python train.py --dataset="synthesized solo parts of chorales (CocoChorales)" --arch="transformer" --norm_position="pre" --head_dim=32 --inner_norm=false --lr_schedule="cosine" --warmup_steps=1250 --weight_decay=0.2
Rows from block 2 of a small audio frame classifier, named by matrix and row number. Rows with one number belong to one neuron. Each number is 128 + 32 x the weight over its row's rms, rounded and kept within 0 to 255. All counts start at 0. Numbers have three digits each.
After each neuron's rows are labels from the 100 clips, of 14976, where the neuron reaches its highest value: "peak on" is the class under the peak. Only what is clearly more common there than usual is listed. The data: synthesized solo parts of chorales (CocoChorales). In brackets: how many of the 100.
# fc1: MLP up (model.blocks.2.mlp.fc1.weight, 512x128), inputs 0-127
# fc2: MLP down (model.blocks.2.mlp.fc2.weight, 128x512, transposed), outputs 0-127

fc1.94:096181203080100144162117138133136105168140115160105077133167151068120157120076176126091135123144131166196179133120156168083119159112124138205140141140113099100127162077177137132113056153067108152191148148147137177169134120082125138033135116149097138182139096136123131134156123161093138140092169124149117091131161098131113073152119139164116130136164071100104089076118089124167112160134
fc2.94:114099133128186129128134143052110118060161078181134070135170130057130102100112067113133189125109116109151092090146142139140134129134093125129123098064106163171107125151118143120182114148110122139145128127152163160127134090125116132097184138147187162096093093082187148115094131133169103107088184129175107068118099152113145114124186141163159134211148078101098118193140069140132083116087
peak on: C3 (65)

fc1.382:150129158095138123165095146086151118102152106117075087121151160091115132115114144128109128178137145174186116135174130110105133119107139145158159139150114106128141137077198140174120081168067075111177113132095102161186132114074127165046120120139104062191153120098099143162129124126145092130093099070155104120097120131101047066073140141165089082097202100127115081155120139095162143168145
fc2.382:130170137093120182109150147081081076073165156127156077147131109084060108146085150091111138121108157159138150090173127118119133107142124111129143154134090158123164079131143186186174060152080105092105074135092118115175167139137129110086198151152118144132123139082109170116113091079126125161092161100161116122124112122115151109119166145157121073204149057109153091155163124211118134087125
peak on: C3 (87)

fc1.342:122130151076145116154143132090077116140082115156150026117129158065155156086101108150083168107129085191179124109141148169150129100125150163135076207132135118175083126086135095138165104154079163123157187117149139153175124106101115140084118122168081126149116137061144165134095147176143113087098076097125153096136140129114116098113118143169126128093155138094062098167164171081173098164136
fc2.342:119141185140137161085139150066135073127184138153128142178148138150092149186135100111113158120143159097226127155109141161127121126107125140148086124136107133125134104087133135125168109118093100128168142146122136062174138145107136073060180185085145127088102101073143150135088119078133108140136110138186070144104099141147133155141176178170108080188116093078120107179166144191077150117084
peak on: C3 (56)

fc1.3:083123142107138156115163156105110154135082112159147075150134096107112182130103126196092147087146163164115168145126142172153110084075111079154157137140106125152097140093125095123174123181129083221136206108184090148209113095130116178082162051137084099169085135099153157103122098149123117085128078206122152105138147107118092110099116111182127140123118137132074147128136146130112090118138
fc2.3:104136141096163119057111157113103054178125164195138109185106140132119191128107126133066110075129145144184140143099115164126098137085165128196096184148100168146141140112141130136144122174128104176176189124154083134139130107148127126081185079135151143103092125086181146088117120110113156144087099167093081129143179111114072113155110161189091141150097117148096074097140124072141106112170
peak on: D#4 (78)

fc1.33:138103155083161152147123115095060120102109126172167000103138156041108158099117183135095123136087115168173129094120172143110134141080110134134139171101133095130111136124154140133149092173114137171183132127102108155166103141101152171084138107180118138154102145119156125107125166198175126086098111130103112079145143100099108087134137138116133107117193083139128093120182098120162065130165
fc2.33:153106158079112149143094178090099078064174135152111111158159055101109094128077133087143132179073177161125150114114086107149122130121114113114160124131105127139097120081164189139189070165101089145123116127115127132125167129079182120083190151192149147106107131124117129146108142115099138118128129104153118125108103159135156135105144208171120059190150074078128087170171095172125084087113
peak on: C3 (87)

fc1.185:172122114079166157125136102083100162125100150142217083127149141109142124083105117177065137116145077161105141136051125149161166085140159127135092122114118125149134115124196141134117113132105118112091185159170145142138116058164097161131114064178156149108110169103128143137156119079141155066149174097113136064134152142142083113132027119115085093136127118151077060121167144141149148096103
fc2.185:147139149118171189109135121067149112160141139153151109168163137100102186150122081120124124087134154119090112146105128165132151115093053113138111151106180100124169127151144115137157143094227115126192180093188097121111106055141122160120172119151169131106144092135170203149178087084147062160080138110109182077114152127150087116119064129138146117138105108139102118153175136132187110101110
peak on: D#4 (100)

fc1.4:107072148168186120124159119125092123130168137110137066160092108083135171120135131139085183146137106141151067119155062167158135094045116114134132115131130092182098117087123098143183108152155138173143176109172127119156167102169177147145117062140133090125118118134145163129052105108095097081137138182151177127124149114083101128103100145200134111107081122131045143136195138159106111138162
fc2.4:164118139153215107101119101128177134111132124111150110149062101129117104094115162132132119108160168126164140194169081183147113056110124110131114117120082117143147079105095157159130212093166165095137135120133165119147141110122149153065127087115135129135098187154126118110067128064111144134129133153095052115120154105182151089155113176160153080143063170079106068091169132122138114100173
peak on: D#4 (51)

fc1.93:138170163076153138099134109106104190197122159153183086093140177097108122097120166150078129085133106140104097148097105147121139102015111148110123180130182150127080130159145123205114109088087159112095160142117102122160125046157140180106110143123099151125180168133116107134125117150117133144092121145070130131127169176163080097117059123163089129054113123128128115120137147160173139109161
fc2.93:155168166090124131063109136047127153063141157174115162119132106127103147137104128136115105101105138114083197128133109146120165160133156131113125160115145135110162093128143111148087149152074158090154101151142118149061140120104096141101122172143042119116116136157177126112113138162112138131173146111208080098189097105154131146147151121173034146136067155077132104147087156154138048159082
peak on: D#4 (27)

fc1.76:125112169070112112123146134079101171145090128157161040125109138077081170124076098162088182095158126159126187168137117143164107074108140145129140157157173115139127126077118141153159124165088121147075134077199039127164118066144134180088126089120158154147129129114151111104130126115115122115118084132123118080174141120129060065072112118181152131117143132115080145125178127109115074149146
fc2.76:133139144103187065082089156090115096130102147180132093131114107078115181188157136145128121105133143149162182131098102176089154150043134098146106161108112134174154097139143147158153125130127132112200192108121083156119145130106115103095160131170140150118134121083192133125098121083130041140076102105143110109125174074180112119169118149192133106176096119139095090158127182129140083172164
peak on: D#4 (100)

fc1.12:151141170109121146169136137110124117127125117151135077161103142089105136123079167124116160153091116216191100112123142138154137121126144172134129149147111068176138133075203175185142093182077150101088149150127109154205127130093160140081145044168118125136138102097072158157153128163119146097095131090144107090070157088097083102152114180121099103087143129149089090136198104102140151156148
fc2.12:121189115124113173135119142104161059153167157132206139105128122102124140076155087131127124184071072105152155122127102113089119114140156125106133101163118114138095114109147083184110078180080136124116110095118099097137118119135095106159190156134135115148128163127099107117131113077156121083123115066204134167143060128087139115107185190108135052172205148080101117142165072135135132139098
peak on: C3 (85)